config.toml
n_mels = 40
hop_length = 160
decoder_width = 256
decoder_fused_qkv = false
decoder_tie_embeddings = false
residual_init = "zero_last"
eps = 1e-06
batch_size = 64
epochs = 31.7
final_lr_fraction = 0
Rows from block 7 of the audio encoder of a small encoder-decoder audio transcriber, named by matrix and row number. Rows with one number belong to one channel. Each number is 128 + 24 x the weight over its row's rms, rounded and kept within 0 to 255. All counts start at 0. Numbers have three digits each.
After each channel's rows are labels from the 100 clips, of 14976, where the channel reaches its highest value: "strongest on" is what is common among them; "loudest band" is the band of the loudest frequency at the time of the peak. Only what is clearly more common there than usual is listed. The data: short read English sentences (LibriTTS-R).
# convs0: first width-9 conv (encoder.blocks.7.convs.0.weight, 144x112x9, each kernel summed), inputs 0-111
# convs1: second width-9 conv (encoder.blocks.7.convs.1.weight, 144x144x9, transposed, each kernel summed), outputs 0-71

convs0.123:135072085168120109114092099131115133146112124160110093070154139147135126081140116137114083096116100091088130154128150130108130077143126112141123105128118122135106127124062120099160141152126145117147119142090137137170126125160140152098134072114118141114140131130179139127122126100128125133123126136092078130130087105108082103128113139133
convs1.123:159110142110141140130179147127103070180101118093150096135109109147098127089110140091140118166110111115127148138176141138128106099167153105134094089085115117128138187105116134091138071139154096160148162150175134137078
strongest on: voice: female
loudest band: 250 to 500 Hz

convs0.23:147111100133083150097138148150081132144082115073111127111143126139123122098136110084146111115126098124128121150088135118137123128121156120120148125116111147133106105148129138130129058158114151115070137115135106134094118078097130160108122115114123088111099130069162131089126134105113151067132115129125140136092120090090114099124126136167
convs1.23:137135192111128127138104106121102120095150101133110131109185149136106105152129098128109100121128132131112079129112121079123096164103138127145124112121121129155112149130092102167173155109138131160082123097108134127152
strongest on: the word "the"; the word "to"
loudest band: 250 to 500 Hz

convs0.47:105125115110080121108103166082146163121140139164141122084166125160087138163119156175128137135112099106117135153129156138132107135105155135101122115139119113142111147107106106134178099103155145113131115098079165135138128122095159140146137084129148125087130138147144125111149108140154076150118090092112087117109110141133078139164103108146
convs1.47:138152141109117130112158139117128130118083136124131165107140105110158099061133093164136114113120140107102111139161136162144105152122117107134167141205127095131157116122149158110160123164110158106101136134103093144102
strongest on: voice: female
loudest band: 250 to 500 Hz

convs0.17:128115174138114116127086104114094115136132083140132134123108107126147119122131124139139124111102100106120118123118141137098133120094093127090136070127158109128126127124087136120174126099125131119164113102083128124157098149144162097154107053074128119084152132141103138121120160144102136105102086110084100104141096119128066136118106124105
convs1.17:082129138169116075110135117183134085167143109124104146106124104143130120096154136087129152101094131127087163074132120125139105117155137131103127115129151132131139103126109147151100114143137143136136109146130149093122
strongest on: voice: female
loudest band: 250 to 500 Hz

convs0.8:137135104150155106124112098122095079111106132096125147106103161080120119138116119129145129128075127119099127128086133111110148138122128103100120087166129117136078096101097139136137083168125142126098130136139102124149110074141149136133093126113125140110137073142162141110152122131069110121147101110110123121115118072131075152141109139178
convs1.8:107102163129122088097127154119147100113106091113098151128138086074137121129114116121138144110133149116162111165103108119068084159148125128107120165090125115117134134144121160107113110150112116131148182132115142137140
strongest on: the word "what"
loudest band: 4000 to 8000 Hz

convs0.105:108130127136140095125120079098099123154111122138121158078146138119115102087139122121165098096124109145121089094072095119110148166118147115079106104174126122111118106128120110156157126141073136094125142155110073135142123125150162100160115134125130161093135084117099128077112098103116111116131093106130139172115123120122121106110128118099
convs1.105:140124151112088081137146105142095081093128133130137156147104151141097095076133123158106113134102169133148141102135126157153114136131133083151135099122104168111133104147134151122161146104107114152164131139169120144102
strongest on: the word "it"
loudest band: 250 to 500 Hz

convs0.51:151118115093158140155140142108105119080147134125173162090127135155135149145111142087134095138138142124120152113120107080109157143104141110139133155155090124121151136128108140151117091142140112144105134114120113138064141128097164132121135080134104115109128132118110142122139092101079157076101104117130112133104141048130140135079130135083
convs1.51:127108122124147163143109133103091105137103112171070121087105110109123132119065151162113095128135182103154134120139120115125154191110150131094130173111058106139143133106152106110101140104108133101125112136098094140113
strongest on: the word "she"; the word "had"
loudest band: 250 to 500 Hz

convs0.3:064159109118080148148157120127143126158140115106115139150133130139073158125173129157118151099089120095139092144134098119140172130133097133130127159143142140121130171138124112151133148124135142114124160153145169132098090132096107115100114115119131128118158129128157118164132140149133151040141166082163122118119145177124111140117122100135
convs1.3:136123131081119090163105122134124110127111146070158149131160130115115128161150116117114107130168146127098145152105134132134151142134142089149119156097141139136113086129102081076127119096135145117178132195148176122126
strongest on: voice: male
loudest band: 250 to 500 Hz

convs0.115:094086108140144140102104112133098109133124125087110172108145129131114137145101131098161084088147086164127138118104107108118121116149137105107117126109076105119136150109108117129127108128153137119123124144071122105108158099112146144144103097107132109143116145134158137112085128102129150095129044103133086166104121119101080111157092139127
convs1.115:119131112143113122126127102103089109091115147105113186143134088130071148098147124135120111091112127169118117125146206184133103148135140132127135138133088101123146154125115140106147125140118117147156126091129159096131
strongest on: the word "is"
loudest band: 250 to 500 Hz

convs0.94:149128135106128139115129118122123107133152088165110084116169126132167088089120145138107105128107102122089146126077179106151126122147145091116101141133107120127119146134104135103132097072105140116100162146122143144117159124117090112128101154137058115116114166148148154144107100108149162146121113152138155093125104072145132101132080118126
convs1.94:130127115135143108127149085174133126138147113147077123181117129132151158106105157136155109101146151186117159156127145144122132115232119147118120162143149116126143121139132134114116111136128099166128090179156089104120
strongest on: voice: female
loudest band: 250 to 500 Hz

convs0.20:114119086113094097114109121113099150142126098125100148095090152076116076123100140118120102135103134075146091125099126109127101095117124122131123075112099107138132102104109085168098102134100089099134088139107122130126149094150120105092117134154148108107118143124082139116123102113107101145114103072102125123126104118130125117110101080143
convs1.20:119118133143073144162168182123149126073109125128157107122127156133145147127112124160104122113130094123139094105151106134076095116134106147115152135106122120116129105122096140116119139095143138128101116118077118105106
strongest on: the word "you"
loudest band: 250 to 500 Hz

convs0.2:102139145149129135139073106153124136128156086152157136156079093132111143137167096136129144146100175092095141118123105138121110109117099126136100051120134091111139110157138150121125109127061093118152124105116136124159127140149139142151130125101153123120100118129154128105137096113113161126069109096133098132164146112129097131091099103105
convs1.2:103126144166117144085119126152126117124147093124117100132129081159111127142117172116135150131122124132126074075155075146123103153172115117101150108148112141104124102093136109156113082140130151112110110092140116114139
strongest on: the word "you"
loudest band: 250 to 500 Hz

convs0.48:135112147100143077118083096112134107109140102168090134126096113114132124101138089124130102134114096142096124096127169138084124114079091142088115090103129106128120135099118109129134123102112125137113129114113165112097140120122121107134154122065122143117105158114110153067108113126168148154092144179116124141146138143163114089082135116138
convs1.48:134136071099129130116159134122119134155135167126132102109125127152128118133092160098154128144119121156123153151150109135120147096187125156136107131059087128118116131142133120111148127123124078134091131198160131119121
strongest on: voice: female
loudest band: 250 to 500 Hz

convs0.37:137132095102153122131107115109116131152155112141114128083122121129156116107064138148123072118104116147081123100102112125140185155086151093107121124125096124130157137138105132116145104138085115135125098112101070121118125121175119131140109087155079121120148129111103143108094103134124156129116108133124125124111113080200146137121123116090
convs1.37:170091064128133141128192131099117116153095158156130142163159115126131096147133124149089134163126163125159138106102124134129092121132138090119126126099102079131117170121140117143095140126141127119162168110128110144097
strongest on: the word "was"
loudest band: 4000 to 8000 Hz

convs0.122:087144096114097096080110078118106103156137116116141112145132120165165087154142133111108084117148119099124090097105140121111106102111141135130103109138136106126076087105091102109131113151162140129122113108098102136142141130163154087116120124113093129111121103135135133109159122116104097093120094126086103148079162154089104115096120132152
convs1.122:104104166118127132107147120103110105130122131138173132111147091149115086114149117130107146125125136095123146151137102104119094123130126154111125119101134114141085125159119092089142167098153118104131165117104143124073
strongest on: voice: female
loudest band: 250 to 500 Hz

convs0.125:115124113121133135135122184145142099033119095125105131139128108140057109108134119086122123134151126122101120140157132078130087078128135117110131108147101135134156093130096121145119097123130118144123127072147127138102144096079130133154160116134096081133117160113114111096146115151114129118114136143123113145134113067163123138131142125109
convs1.125:132126152152123165136118101110154104128167138143094132074148126099134142130100154183122134122094127127145136090090125150118132164090157164102140093120118123084135179116155135148110078099150110098119079116115132104126
strongest on: voice: male
loudest band: 500 to 1000 Hz

convs0.110:127145081115070129131120148114141164095082134140084038101119140145137100064156143133109121132146121140156132131120153128155147099113115090137103124105121089170132094101097119082122142125107130096152133123102114109124169142174105136101104114130116102114122130109132116137101103103145110138134121110129123110137091120110090112156106123117
convs1.110:156120102120102141130168208131103119162134114123151110100089132092118093179103083125168123158113122154130149088126143120146117102164137103132141146162147146086139128104102124113109113110155151144168111132110119082105
strongest on: the word "to"
loudest band: 250 to 500 Hz

convs0.80:131125129106165135148108120137135115101096148132135151145124114140115148142096129110097153135106087147123108131141149180125112162112147145109134128159086132133149171130175132140103122169100091152128122123119137106122159141044159158130156143136162166126139156130107161098167098152104151070129114158129118116145135113174129174144123145147
convs1.80:101106170131131133161149105107119131150120136100080130097129121136116094151115150155156080197090103129174119191089112142130122128103131151138158124131136113103186136142157158071127123114122138117148128132113135148160
strongest on: voice: male
loudest band: 250 to 500 Hz

convs0.54:121110129136159158122100094094159154110065113121117126104114119132091116123139132067151105125152119159141181132154090137118129148154147129103162125137119158102121128135138131104126093136115154087106132077145093107185101084103071144140108125123079130129125146107125119122116131109165127104111096166117143105131081136150130105109132117118
convs1.54:145122124115099144152107140123098133159162136119131113123151080154118161181140191103122115131140111122140139167113120120112150166140149103157132032092084104149075173123115146115116114125147115140149147150135124107137
strongest on: voice: male
loudest band: 500 to 1000 Hz

convs0.98:082130143103117097136084132137134125105185104156104157098085141148128089141108122140106132106091131099150150127116157121108107127103113127074133094162112133150143094157103134147101141161142100132109084119097146131114150145102130092164162092117122139119118136127101145085134115163130120129111125150109101123130110088113134116161061087143
convs1.98:139131161117153172137127102166139109127115099119120124134123125146092160124148147154103065121095123151134123111130131130099095169121136116115159096117129107142126087140150163149137179121143093134154092137143153154099
strongest on: the word "you"
loudest band: 250 to 500 Hz

convs0.93:123119108138121151143086122131109127078098123075127148130118092112150117121141135056163116141136120138138172113168137138154110093130086113136162097087136107109140101139142074098133114150143132125120094058143099129155119117112114132108139091123156101146120159125118146117129144134138122097113097157138127129114096171175182129113117131129
convs1.93:127113147115127124133118141132083128146165146108094130081123128120117126140150129108110110167153142146104174137138106185186123168130157120144163078067093103129101142105166142114137145116124097106129136151104109141138
strongest on: voice: male
loudest band: 250 to 500 Hz