From a checkpoint of a small encoder-decoder audio transcriber.
Model: encoder norm batchnorm, decoder width 256, decoder norm layernorm.
Training: 12900 steps, batches of 64.
Data: trained on short read English sentences (LibriTTS-R), 26041 training examples.
Rows from block 2 of the audio encoder of a small encoder-decoder audio transcriber, named by matrix and row number. Rows with one number belong to one channel. Each number is 500 + 25 x the weight over its row's rms, rounded and kept within 0 to 999. All counts start at 0. Numbers have three digits each. After the name is the row's rms in percent of the matrix's.
After each channel's rows are labels from the 100 clips, of 14976, where the channel reaches its highest value: "loudest band" is the band of the loudest frequency at the time of the peak. Only what is clearly more common there than usual is listed. The data: short read English sentences (LibriTTS-R). In brackets: how many of the 100.
# convs0: first width-9 conv (encoder.blocks.2.convs.0.weight, 96x96x9, each kernel summed), inputs 0-47
# convs1: second width-9 conv (encoder.blocks.2.convs.1.weight, 96x96x9, transposed, each kernel summed), outputs 0-47

convs0.43 088:477505467517455524524440508535511451461476498486469473475500520466481507491504431502500487498491517528457442511520498468491473520479496508519505
convs1.43 100:554476543532515508509516534515495524513505504512494501522503491532485532511539490510465511474550507514478500488509508545471477511471505505497507
loudest band: 1000 to 2000 Hz (25)

convs0.29 087:465484512509489505496522473464468498515494513508430487485456486484483522528502485493503508529503527482467518528495506498505495518494488524501506
convs1.29 106:568482493498520503516492535525446561537506500487512494527515518533506538512538482510486507521520490508492512509514493494483475457538474522517506
loudest band: 250 to 500 Hz (50)

convs0.10 113:489502505506477484481564492458504511460541470492454511451498478488491477494521520493496532493511503488441494541479495499474504519492490491500512
convs1.10 077:528517528506519504505456498499551521463522490491505499474474464534477487529537501493481535549478532467477538535496518449512471502492505509527518
loudest band: 250 to 500 Hz (37)

convs0.84 092:473506529516507488498512495508485510479508475519505508465495474478489510487455563519488484504515487470446460507493516496473527524529496437510504
convs1.84 065:500505494517507515485525479536563515507492512462463515478512479528496495550506510508493520546493468538532538532483524484503489468502542527497459
loudest band: 500 to 1000 Hz (32)

convs0.72 105:465492498451530465504545490498465482472515543468458508517560484520471494550494455561500505505465504467485455506468526486499479520528484509516472
convs1.72 098:515488477540510497493510523520466542500491492501539523502443505503469508496502472474544497465513486473530524479493505481488536517449558468484501
loudest band: 4000 to 8000 Hz (44)

convs0.49 065:475491513536483452503506491462507499444507495510463570462422520484506493503514454516522530488502506483488454476542463485514495508466480514454518
convs1.49 087:502489468564511510484501509497501505494522498484454493463538507520454499479522509469493523535509501476523495510522516494452487414516511506547512
loudest band: 500 to 1000 Hz (25)

convs0.82 101:494512517469482475497496486486492514489493459548467473473502494510502503482520469451503470516499488483456473465484465512502480507498513520478483
convs1.82 098:453487466486508494491526497488491500525470543502520467497494537485474494510488515531508477518476509480509479469477515470508510552450493495462466
loudest band: 4000 to 8000 Hz (40); 2000 to 4000 Hz (29)

convs0.30 090:509501474487466517497492498487491469465502521493493516478479501443481472534512468524513461468504513488493504487502481436469465545503518459461517
convs1.30 106:539510475491503505569515528519487519543519476537501532497447501515507533518525506499496523495504478546493465471487506495514485503467514488456523
loudest band: 2000 to 4000 Hz (50); 4000 to 8000 Hz (36)

convs0.37 089:504523443497465470484521506492511518492469496545478477471500500485492512547546498485509457496511491497522451476494493466500477493466509497481517
convs1.37 092:480479539467539522499512499494504476530505502499501501493531526502524443470527506544530543519525529498471522545471452551514453485515456488513473
loudest band: 250 to 500 Hz (56)

convs0.0 066:495491486492463479520511525465477488467527519502483524496474503492471502547485503538499505467513511472483484513493484478445532519516511539482514
convs1.0 084:503519512517499481544487517498543501467493508501474544475531462499482531523475478478489512542471528503509532486485504468464484467511532472507483
loudest band: 500 to 1000 Hz (49)

convs0.62 115:491525533545457511510511481458494487517495506467470509483477505458487456500519497527486533520510484484474486525514477477438511498496474442488477
convs1.62 080:490505441530542529513483507502487486551506500480465494480476491548514509515511513472527515528496505468462504517505492442522527508473533488474482
loudest band: 1000 to 2000 Hz (46)

convs0.15 098:522518517477490496488486523518526507507535519513525501499543493520504507505465483465509491495511526483493491538494494505551498549476522509501531
convs1.15 110:495489513473500544489492520470497532486499482462491523512518520533493482477488501491479484512509522498487509511473463543488511516527500506577511
loudest band: 500 to 1000 Hz (72)

convs0.61 126:479540517494520524482491475458461458488517517472474521486462489482502499516508512476484522518492494491493494458487530506503515495495505544504540
convs1.61 117:450514512502524519468502522505527498459525478480502487540480466503488486469514511520469542496543502513500515517534509520520514535520467488529496
loudest band: 4000 to 8000 Hz (63)

convs0.39 079:521477526483540495494491492512495467504536509466476492492510519469481515528464505476427486500505498511494459441453503471484494497460508514449510
convs1.39 093:498482508482483517475548522517505463484497457522487575472520548478497506453502479516521482502486529490485494495482508531481418487497514563497490
loudest band: 250 to 500 Hz (61)

convs0.7 119:470493485534503521527480475511432482497492491486431517523550464466496504497510459542496552493505470531472498470502503467510512510503528481495492
convs1.7 123:524504500506522502480474515505414551487496500518570487523492486528472488495486450501493504495521506505486519493494500498496477498463491499467479
loudest band: 1000 to 2000 Hz (29)

convs0.41 104:449492528516490464481482483516520501466470464490469523525481449479493489504481487499502478468503492505476504517488484453478516489461479479490500
convs1.41 069:479479542507505513539490505516526483490441494503491509484506519489528496518535483461481532470488488478555513477478483485482500431487513462451479
loudest band: 500 to 1000 Hz (40)

convs0.85 103:497497483452500464482479498502516522503473537515532522488458504532487495479464490485537455510491496478489547475526481500485469529457491421515524
convs1.85 088:515485457509468487455493521510509539492521497503471480509493523499532567477515518508483510504457474493540498481517475517477493481484501489473492
loudest band: 2000 to 4000 Hz (29)

convs0.23 098:504480508511443481503458518446513525489545489494498493463515485469481492521509485536481427534496516471461467458517480494499469525465514517463519
convs1.23 079:536466537520539540498520515500480519547511498466501502532484514548480496510539469507504513521502501504472475509452478514532535500493521500524536
loudest band: 250 to 500 Hz (66)

convs0.47 086:496501519503483501455510495463505497507486478517497530488531512460466487504498499490516498475492508502518506460448486468472504521431496511448534
convs1.47 091:528520526478487530519498524477472487492493498500515500490490525463519489440514500503480461475538561481512482455479507509517468487454513489482491
loudest band: 4000 to 8000 Hz (42)

convs0.74 075:454494494481513473517505490505498479530484481475483495486544532485495408475543521534487512523524497520476474538505484487531491520461522473496526
convs1.74 089:528516492496512543532508505514476509495498506450497527451538529511498492491523491535443467544533534478485504538527514507531490461443483526539500
loudest band: 500 to 1000 Hz (53)