config.yaml
encoder_arch: "jasper"
model: "encoder-decoder audio transcriber"
dataset: "short read English sentences (LibriTTS-R)"
train_examples: 26041
time_shift_ms: 50
n_mels: 40
hop_length: 160
input: "log_mel"
spec_augment: false
win_length: 512
tokenizer: "char"
vocab_size: 32
encoder_norm: "batchnorm"
encoder_activation: "relu"
encoder_depths: [3, 4, 6, 3]
encoder_kernel_size: 9
encoder_stem: "single"
encoder_widths: [96, 112, 144, 176]
fusion: "cross_attention"
decoder_width: 256
decoder_layers: 6
decoder_norm: "layernorm"
decoder_norm_position: "pre"
decoder_activation: "swiglu"
decoder_mlp_ratio: 2
decoder_head_dim: 48
decoder_fused_qkv: false
decoder_bias: "none"
decoder_qk_norm: false
decoder_layer_scale_init: 0.1
decoder_parallel_block: false
decoder_inner_norm: false
decoder_drop_path: 0.05
decoder_positions: "sincos"
decoder_cross_attention_every: 1
decoder_tie_embeddings: false
init: "torch_default"
residual_init: "zero_last"
optimizer: "adamw"
lr: 0.0011
beta1: 0.85
beta2: 0.999
eps: 1e-06
steps: 12900
batch_size: 64
epochs: 31.7
lr_schedule: "wsd_sqrt"
decay_fraction: 0.3
final_lr_fraction: 0
warmup_steps: 640
weight_decay: 0.3
Rows from block 10 of the audio encoder of a small encoder-decoder audio transcriber, named by matrix and row number. Rows with one number belong to one channel. Each number is 50 + 10 x the weight over its row's rms, rounded and kept within 0 to 99. All counts start at 0. After the name is the row's rms in percent of the matrix's.
After each channel's rows are labels from the 100 clips, of 14976, where the channel reaches its highest value: "responds to" is what is common among them; "loudest" is the band of the loudest frequency at the time of the peak. Only what is clearly more common there than usual is listed. The data: short read English sentences (LibriTTS-R).
# convs0: first width-9 conv (encoder.blocks.10.convs.0.weight, 144x144x9, each kernel summed), inputs 0-143
# convs1: second width-9 conv (encoder.blocks.10.convs.1.weight, 144x144x9, transposed, each kernel summed), outputs 0-143

convs0.95 103:55 40 43 56 37 48 29 53 58 63 42 44 57 49 39 38 43 23 41 47 45 34 35 51 51 40 37 64 58 53 45 52 42 53 48 53 57 40 52 55 57 31 44 57 34 43 45 27 44 56 54 57 49 64 69 51 43 29 42 35 61 60 45 65 47 48 43 47 50 41 43 44 44 42 27 54 53 44 24 56 52 49 29 63 52 48 36 48 45 56 49 60 43 66 62 47 46 41 24 46 48 42 54 53 41 25 53 49 49 46 46 31 40 60 62 47 56 59 36 49 64 40 39 40 57 53 42 54 46 40 45 39 44 50 48 33 42 32 54 50 49 47 54 48
convs1.95 096:51 31 45 56 51 47 38 72 41 62 49 57 44 42 39 52 48 44 79 55 36 65 56 61 39 52 63 50 60 50 82 52 43 60 52 44 55 49 66 39 56 47 44 44 36 45 51 50 62 56 37 43 40 62 57 40 46 49 43 46 56 39 44 60 49 46 35 61 49 51 41 45 58 54 43 53 60 49 57 55 49 52 29 61 38 42 37 44 51 31 54 51 48 40 43 35 49 54 55 62 38 50 55 59 50 51 60 44 48 50 60 74 40 58 43 38 56 48 81 40 74 56 55 58 58 56 40 49 49 43 55 37 44 45 49 45 46 29 38 44 47 51 53 76
responds to: the word "think"
loudest: 250 to 500 Hz

convs0.68 119:62 51 52 45 53 46 50 37 56 60 32 45 49 45 57 35 49 29 42 45 52 44 45 50 44 52 38 40 51 53 50 61 55 45 21 51 54 47 45 52 63 53 42 60 49 51 61 58 46 41 52 39 46 42 57 51 47 32 46 34 42 48 53 53 39 54 51 50 37 48 48 48 41 38 27 48 41 44 43 37 50 14 42 44 43 38 55 39 52 54 47 67 51 59 46 45 59 45 34 49 38 39 50 28 49 41 55 44 51 44 56 45 49 55 44 53 47 53 34 62 43 45 11 50 48 39 46 38 49 52 23 43 41 52 47 37 59 26 47 34 54 48 30 47
convs1.68 108:64 50 47 54 72 42 49 41 41 55 46 49 51 52 39 53 54 51 52 28 43 49 55 58 59 43 40 55 56 58 44 30 44 61 62 51 20 47 58 44 49 55 49 22 47 36 52 61 42 61 62 38 55 58 48 48 56 45 56 53 58 42 37 51 56 64 49 24 46 46 58 58 43 59 51 40 56 50 33 60 69 26 60 65 34 48 47 42 47 44 59 53 46 62 59 58 46 36 57 47 49 63 47 34 63 50 44 43 60 55 60 44 42 53 39 31 50 41 44 37 48 64 79 59 51 34 63 49 54 46 63 56 65 52 44 48 65 42 36 54 50 44 56 50
responds to: the word "a"
loudest: 250 to 500 Hz

convs0.80 116:37 46 52 42 53 55 50 29 58 46 56 54 32 49 51 50 49 52 61 30 57 43 53 43 35 43 51 43 55 51 38 47 43 35 40 36 66 48 44 39 38 48 44 48 40 43 49 63 47 31 58 51 48 48 52 40 42 28 51 32 59 46 60 38 32 57 55 49 32 47 41 38 22 51 50 42 57 45 50 37 46 41 42 42 44 41 38 48 47 52 30 36 48 40 36 45 49 30 55 41 52 36 34 62 37 30 33 44 53 49 32 61 34 41 40 49 33 46 67 58 60 59 50 42 51 47 56 40 40 52 48 37 30 42 50 39 45 36 58 37 53 43 51 40
convs1.80 095:40 61 67 49 53 36 51 25 42 40 37 36 66 56 50 48 66 48 40 37 43 53 45 49 49 58 30 72 50 65 54 53 61 48 52 59 43 51 45 37 59 57 53 52 60 54 50 50 37 64 44 40 40 42 42 57 57 45 52 73 29 62 44 43 56 44 49 43 65 48 59 57 52 39 39 49 49 59 59 53 54 39 40 49 32 52 57 54 50 53 52 62 46 60 54 43 43 36 45 50 73 48 42 56 45 46 37 58 43 26 37 44 58 56 51 67 34 36 39 42 54 47 31 41 50 36 64 67 59 44 74 42 51 54 57 35 61 44 65 44 58 45 47 49
responds to: the word "then"
loudest: 500 to 1000 Hz

convs0.83 085:45 51 56 42 52 61 55 47 40 36 59 15 53 61 51 42 44 55 51 38 64 42 52 49 51 63 52 38 60 43 52 58 55 50 28 56 33 46 57 46 53 40 55 35 57 43 48 49 52 33 51 45 42 37 43 57 36 40 37 41 55 63 47 34 36 62 56 43 55 62 44 53 44 52 58 41 53 61 38 37 45 41 40 42 63 36 43 40 45 60 43 46 47 53 32 46 44 39 26 37 47 38 45 61 24 49 26 42 44 43 41 41 46 43 38 51 43 46 61 37 33 58 45 46 45 30 60 60 59 53 39 50 37 31 37 45 56 39 50 38 39 46 58 57
convs1.83 078:56 40 42 33 46 61 57 47 48 56 56 49 30 50 61 65 56 49 62 54 57 37 57 64 37 56 59 48 38 44 50 44 42 42 64 17 44 45 53 48 45 57 71 49 48 47 55 51 49 55 41 47 57 66 57 59 44 51 28 46 31 34 69 47 51 47 40 40 44 37 43 63 56 52 37 17 59 48 44 36 48 57 37 51 53 32 57 51 45 64 42 54 43 42 47 52 66 53 59 28 27 45 55 57 40 39 50 53 49 51 57 56 44 67 59 56 29 39 47 66 58 48 39 52 62 54 45 53 35 51 51 45 47 39 46 47 54 42 53 42 40 54 55 37
responds to: the word "very"
loudest: 250 to 500 Hz

convs0.55 089:21 35 45 53 53 29 37 56 33 53 43 33 45 35 61 53 53 48 51 45 42 51 40 40 40 24 39 50 38 47 56 39 36 54 58 37 40 46 29 53 56 41 38 53 39 36 62 49 59 39 50 27 42 52 49 45 54 52 48 55 68 43 49 52 49 45 39 14 54 36 54 54 59 50 58 49 49 59 37 39 49 57 44 60 41 58 60 57 41 37 55 33 47 34 42 50 56 49 49 37 44 61 46 32 43 57 52 46 49 57 48 57 53 45 48 58 52 40 35 39 47 62 51 53 58 41 50 52 40 40 54 45 55 27 48 55 40 48 52 68 40 46 65 39
convs1.55 074:33 42 35 47 38 58 41 53 60 44 49 53 58 66 53 55 46 33 59 48 35 30 57 44 46 40 48 41 68 45 46 56 56 39 40 63 70 52 57 46 36 36 37 57 43 60 49 45 45 51 53 54 63 53 54 54 50 40 33 52 43 54 68 37 37 69 36 64 57 47 55 38 65 30 44 38 38 52 44 40 38 47 22 60 51 51 50 51 54 43 55 56 40 59 41 63 55 46 47 28 35 53 53 54 42 38 63 49 56 55 52 55 44 35 53 45 70 64 60 53 56 46 45 57 41 54 67 49 51 51 63 49 48 26 62 29 59 39 45 45 49 60 53 58
responds to: the word "was"
loudest: 250 to 500 Hz

convs0.94 126:51 55 44 54 48 41 38 52 38 61 47 39 48 55 35 49 55 41 56 37 37 43 40 37 54 33 41 43 48 18 54 58 40 53 44 49 56 40 42 45 64 34 43 39 53 32 66 45 45 28 63 57 39 58 40 44 44 40 57 45 40 42 47 30 47 43 44 61 37 31 55 46 47 48 44 60 56 61 38 49 46 54 40 52 57 48 54 47 54 38 35 49 55 61 34 47 62 27 57 35 45 51 43 50 45 52 52 47 49 61 51 52 35 15 46 55 54 51 59 51 56 42 55 52 48 42 67 57 55 32 36 46 43 35 27 39 35 45 54 48 55 40 57 52
convs1.94 140:44 40 48 50 50 45 51 43 46 52 59 64 49 37 51 57 53 58 52 42 63 64 55 74 50 59 58 54 54 34 62 34 53 45 43 57 46 49 58 70 57 47 39 51 68 50 34 46 56 77 49 30 53 51 51 49 47 46 52 44 62 66 62 40 53 44 59 30 47 48 59 35 51 61 65 52 49 67 58 55 63 50 53 48 65 40 55 29 54 51 39 52 62 39 61 61 34 41 43 59 52 37 57 59 54 32 37 65 52 57 49 57 68 47 47 55 73 57 27 62 45 62 52 45 61 41 37 36 45 50 43 35 73 57 59 49 47 40 41 59 44 47 45 50
responds to: the word "upon"
loudest: 250 to 500 Hz

convs0.97 114:35 49 60 59 52 43 40 51 42 39 46 33 32 43 62 54 45 57 58 47 47 39 58 26 44 47 37 42 62 44 50 66 54 56 49 45 60 36 34 39 60 44 43 30 42 24 53 47 45 48 37 65 32 53 48 53 30 58 46 37 50 47 59 69 33 45 46 45 47 42 43 67 48 55 41 43 42 51 49 40 25 50 32 47 45 42 67 54 45 44 45 52 51 46 58 47 51 54 43 56 46 43 54 39 54 55 31 42 50 51 43 45 58 53 49 57 66 43 36 55 39 38 46 49 42 44 54 43 47 49 29 25 31 28 43 32 58 61 46 48 40 48 38 50
convs1.97 105:47 56 57 44 43 40 47 61 37 52 51 40 52 51 44 59 65 44 50 61 44 54 44 67 53 48 64 67 60 51 42 46 63 33 59 37 38 65 38 54 47 56 46 40 67 52 47 40 48 56 41 44 42 57 56 57 50 59 50 56 35 53 43 62 54 48 59 46 51 19 38 62 40 49 64 54 33 62 44 74 56 62 31 39 44 44 46 54 39 59 52 28 44 45 44 66 71 61 71 47 61 58 64 41 58 61 58 42 59 36 44 60 36 48 52 59 37 48 49 48 55 56 49 37 63 48 42 62 56 54 67 29 55 56 52 51 54 53 63 48 45 32 62 45
responds to: the word "very"
loudest: 250 to 500 Hz; 500 to 1000 Hz

convs0.0 116:62 42 39 43 62 36 30 56 48 45 42 56 46 46 52 50 48 40 48 63 54 54 45 46 52 47 28 37 38 21 46 52 54 35 52 37 60 48 34 15 56 47 49 39 47 45 47 52 43 46 42 33 58 41 50 47 38 41 57 49 41 51 53 46 29 58 42 47 30 31 58 53 53 49 23 49 57 58 54 42 61 43 43 44 45 41 44 41 55 53 44 41 56 46 37 53 60 51 21 51 48 60 45 36 50 51 55 55 47 47 31 41 52 26 37 40 50 65 42 37 43 54 28 62 50 51 38 46 45 51 53 34 58 45 44 57 47 49 53 43 42 49 39 45
convs1.0 103:54 46 46 50 42 48 33 57 27 58 63 55 44 43 39 52 42 46 36 54 48 49 58 44 45 56 47 55 51 43 53 43 22 64 47 68 48 49 65 60 49 29 60 55 61 54 46 59 43 39 63 45 40 40 58 45 57 41 58 37 41 38 60 61 50 52 60 40 69 44 40 57 52 33 60 51 61 55 48 48 73 60 51 47 44 59 35 44 63 40 66 43 59 41 69 45 48 54 58 68 52 37 62 48 69 64 57 43 52 37 74 72 65 47 47 64 45 72 50 41 63 44 45 54 54 58 47 55 54 55 37 39 52 50 43 60 37 36 49 42 53 45 43 54
responds to: the word "said"; the word "now"
loudest: 500 to 1000 Hz

convs0.39 098:51 49 46 38 30 57 33 52 56 54 28 40 42 42 53 55 39 47 43 33 31 46 45 52 46 46 36 51 42 32 46 54 35 54 53 47 51 43 63 40 58 47 49 35 46 40 63 35 56 33 41 37 59 49 43 60 64 51 58 38 39 56 40 45 40 38 46 47 47 42 60 42 37 37 42 50 49 46 51 44 50 44 63 44 30 48 45 52 37 55 42 55 56 77 53 44 65 40 45 33 47 36 34 42 44 30 60 42 52 49 58 43 42 41 53 41 63 62 68 56 43 54 49 41 37 58 35 24 57 44 45 33 61 57 57 40 46 51 37 50 75 46 47 49
convs1.39 113:46 52 58 45 72 55 26 44 45 56 51 51 44 58 44 39 59 56 65 44 68 52 48 40 60 52 42 41 28 46 31 61 38 42 56 62 68 52 51 53 53 31 31 29 48 49 32 60 47 56 72 35 47 43 36 52 55 56 59 37 64 50 42 53 62 53 56 56 67 46 57 42 52 21 61 61 43 51 75 44 60 40 45 46 30 64 38 36 56 43 43 50 50 52 47 58 53 43 59 45 45 49 56 43 60 35 45 48 51 50 50 42 46 66 55 49 59 59 51 51 37 52 60 37 46 55 62 54 63 35 69 52 55 52 50 46 57 50 44 65 55 52 55 58
responds to: the word "think"; the word "you"
loudest: 250 to 500 Hz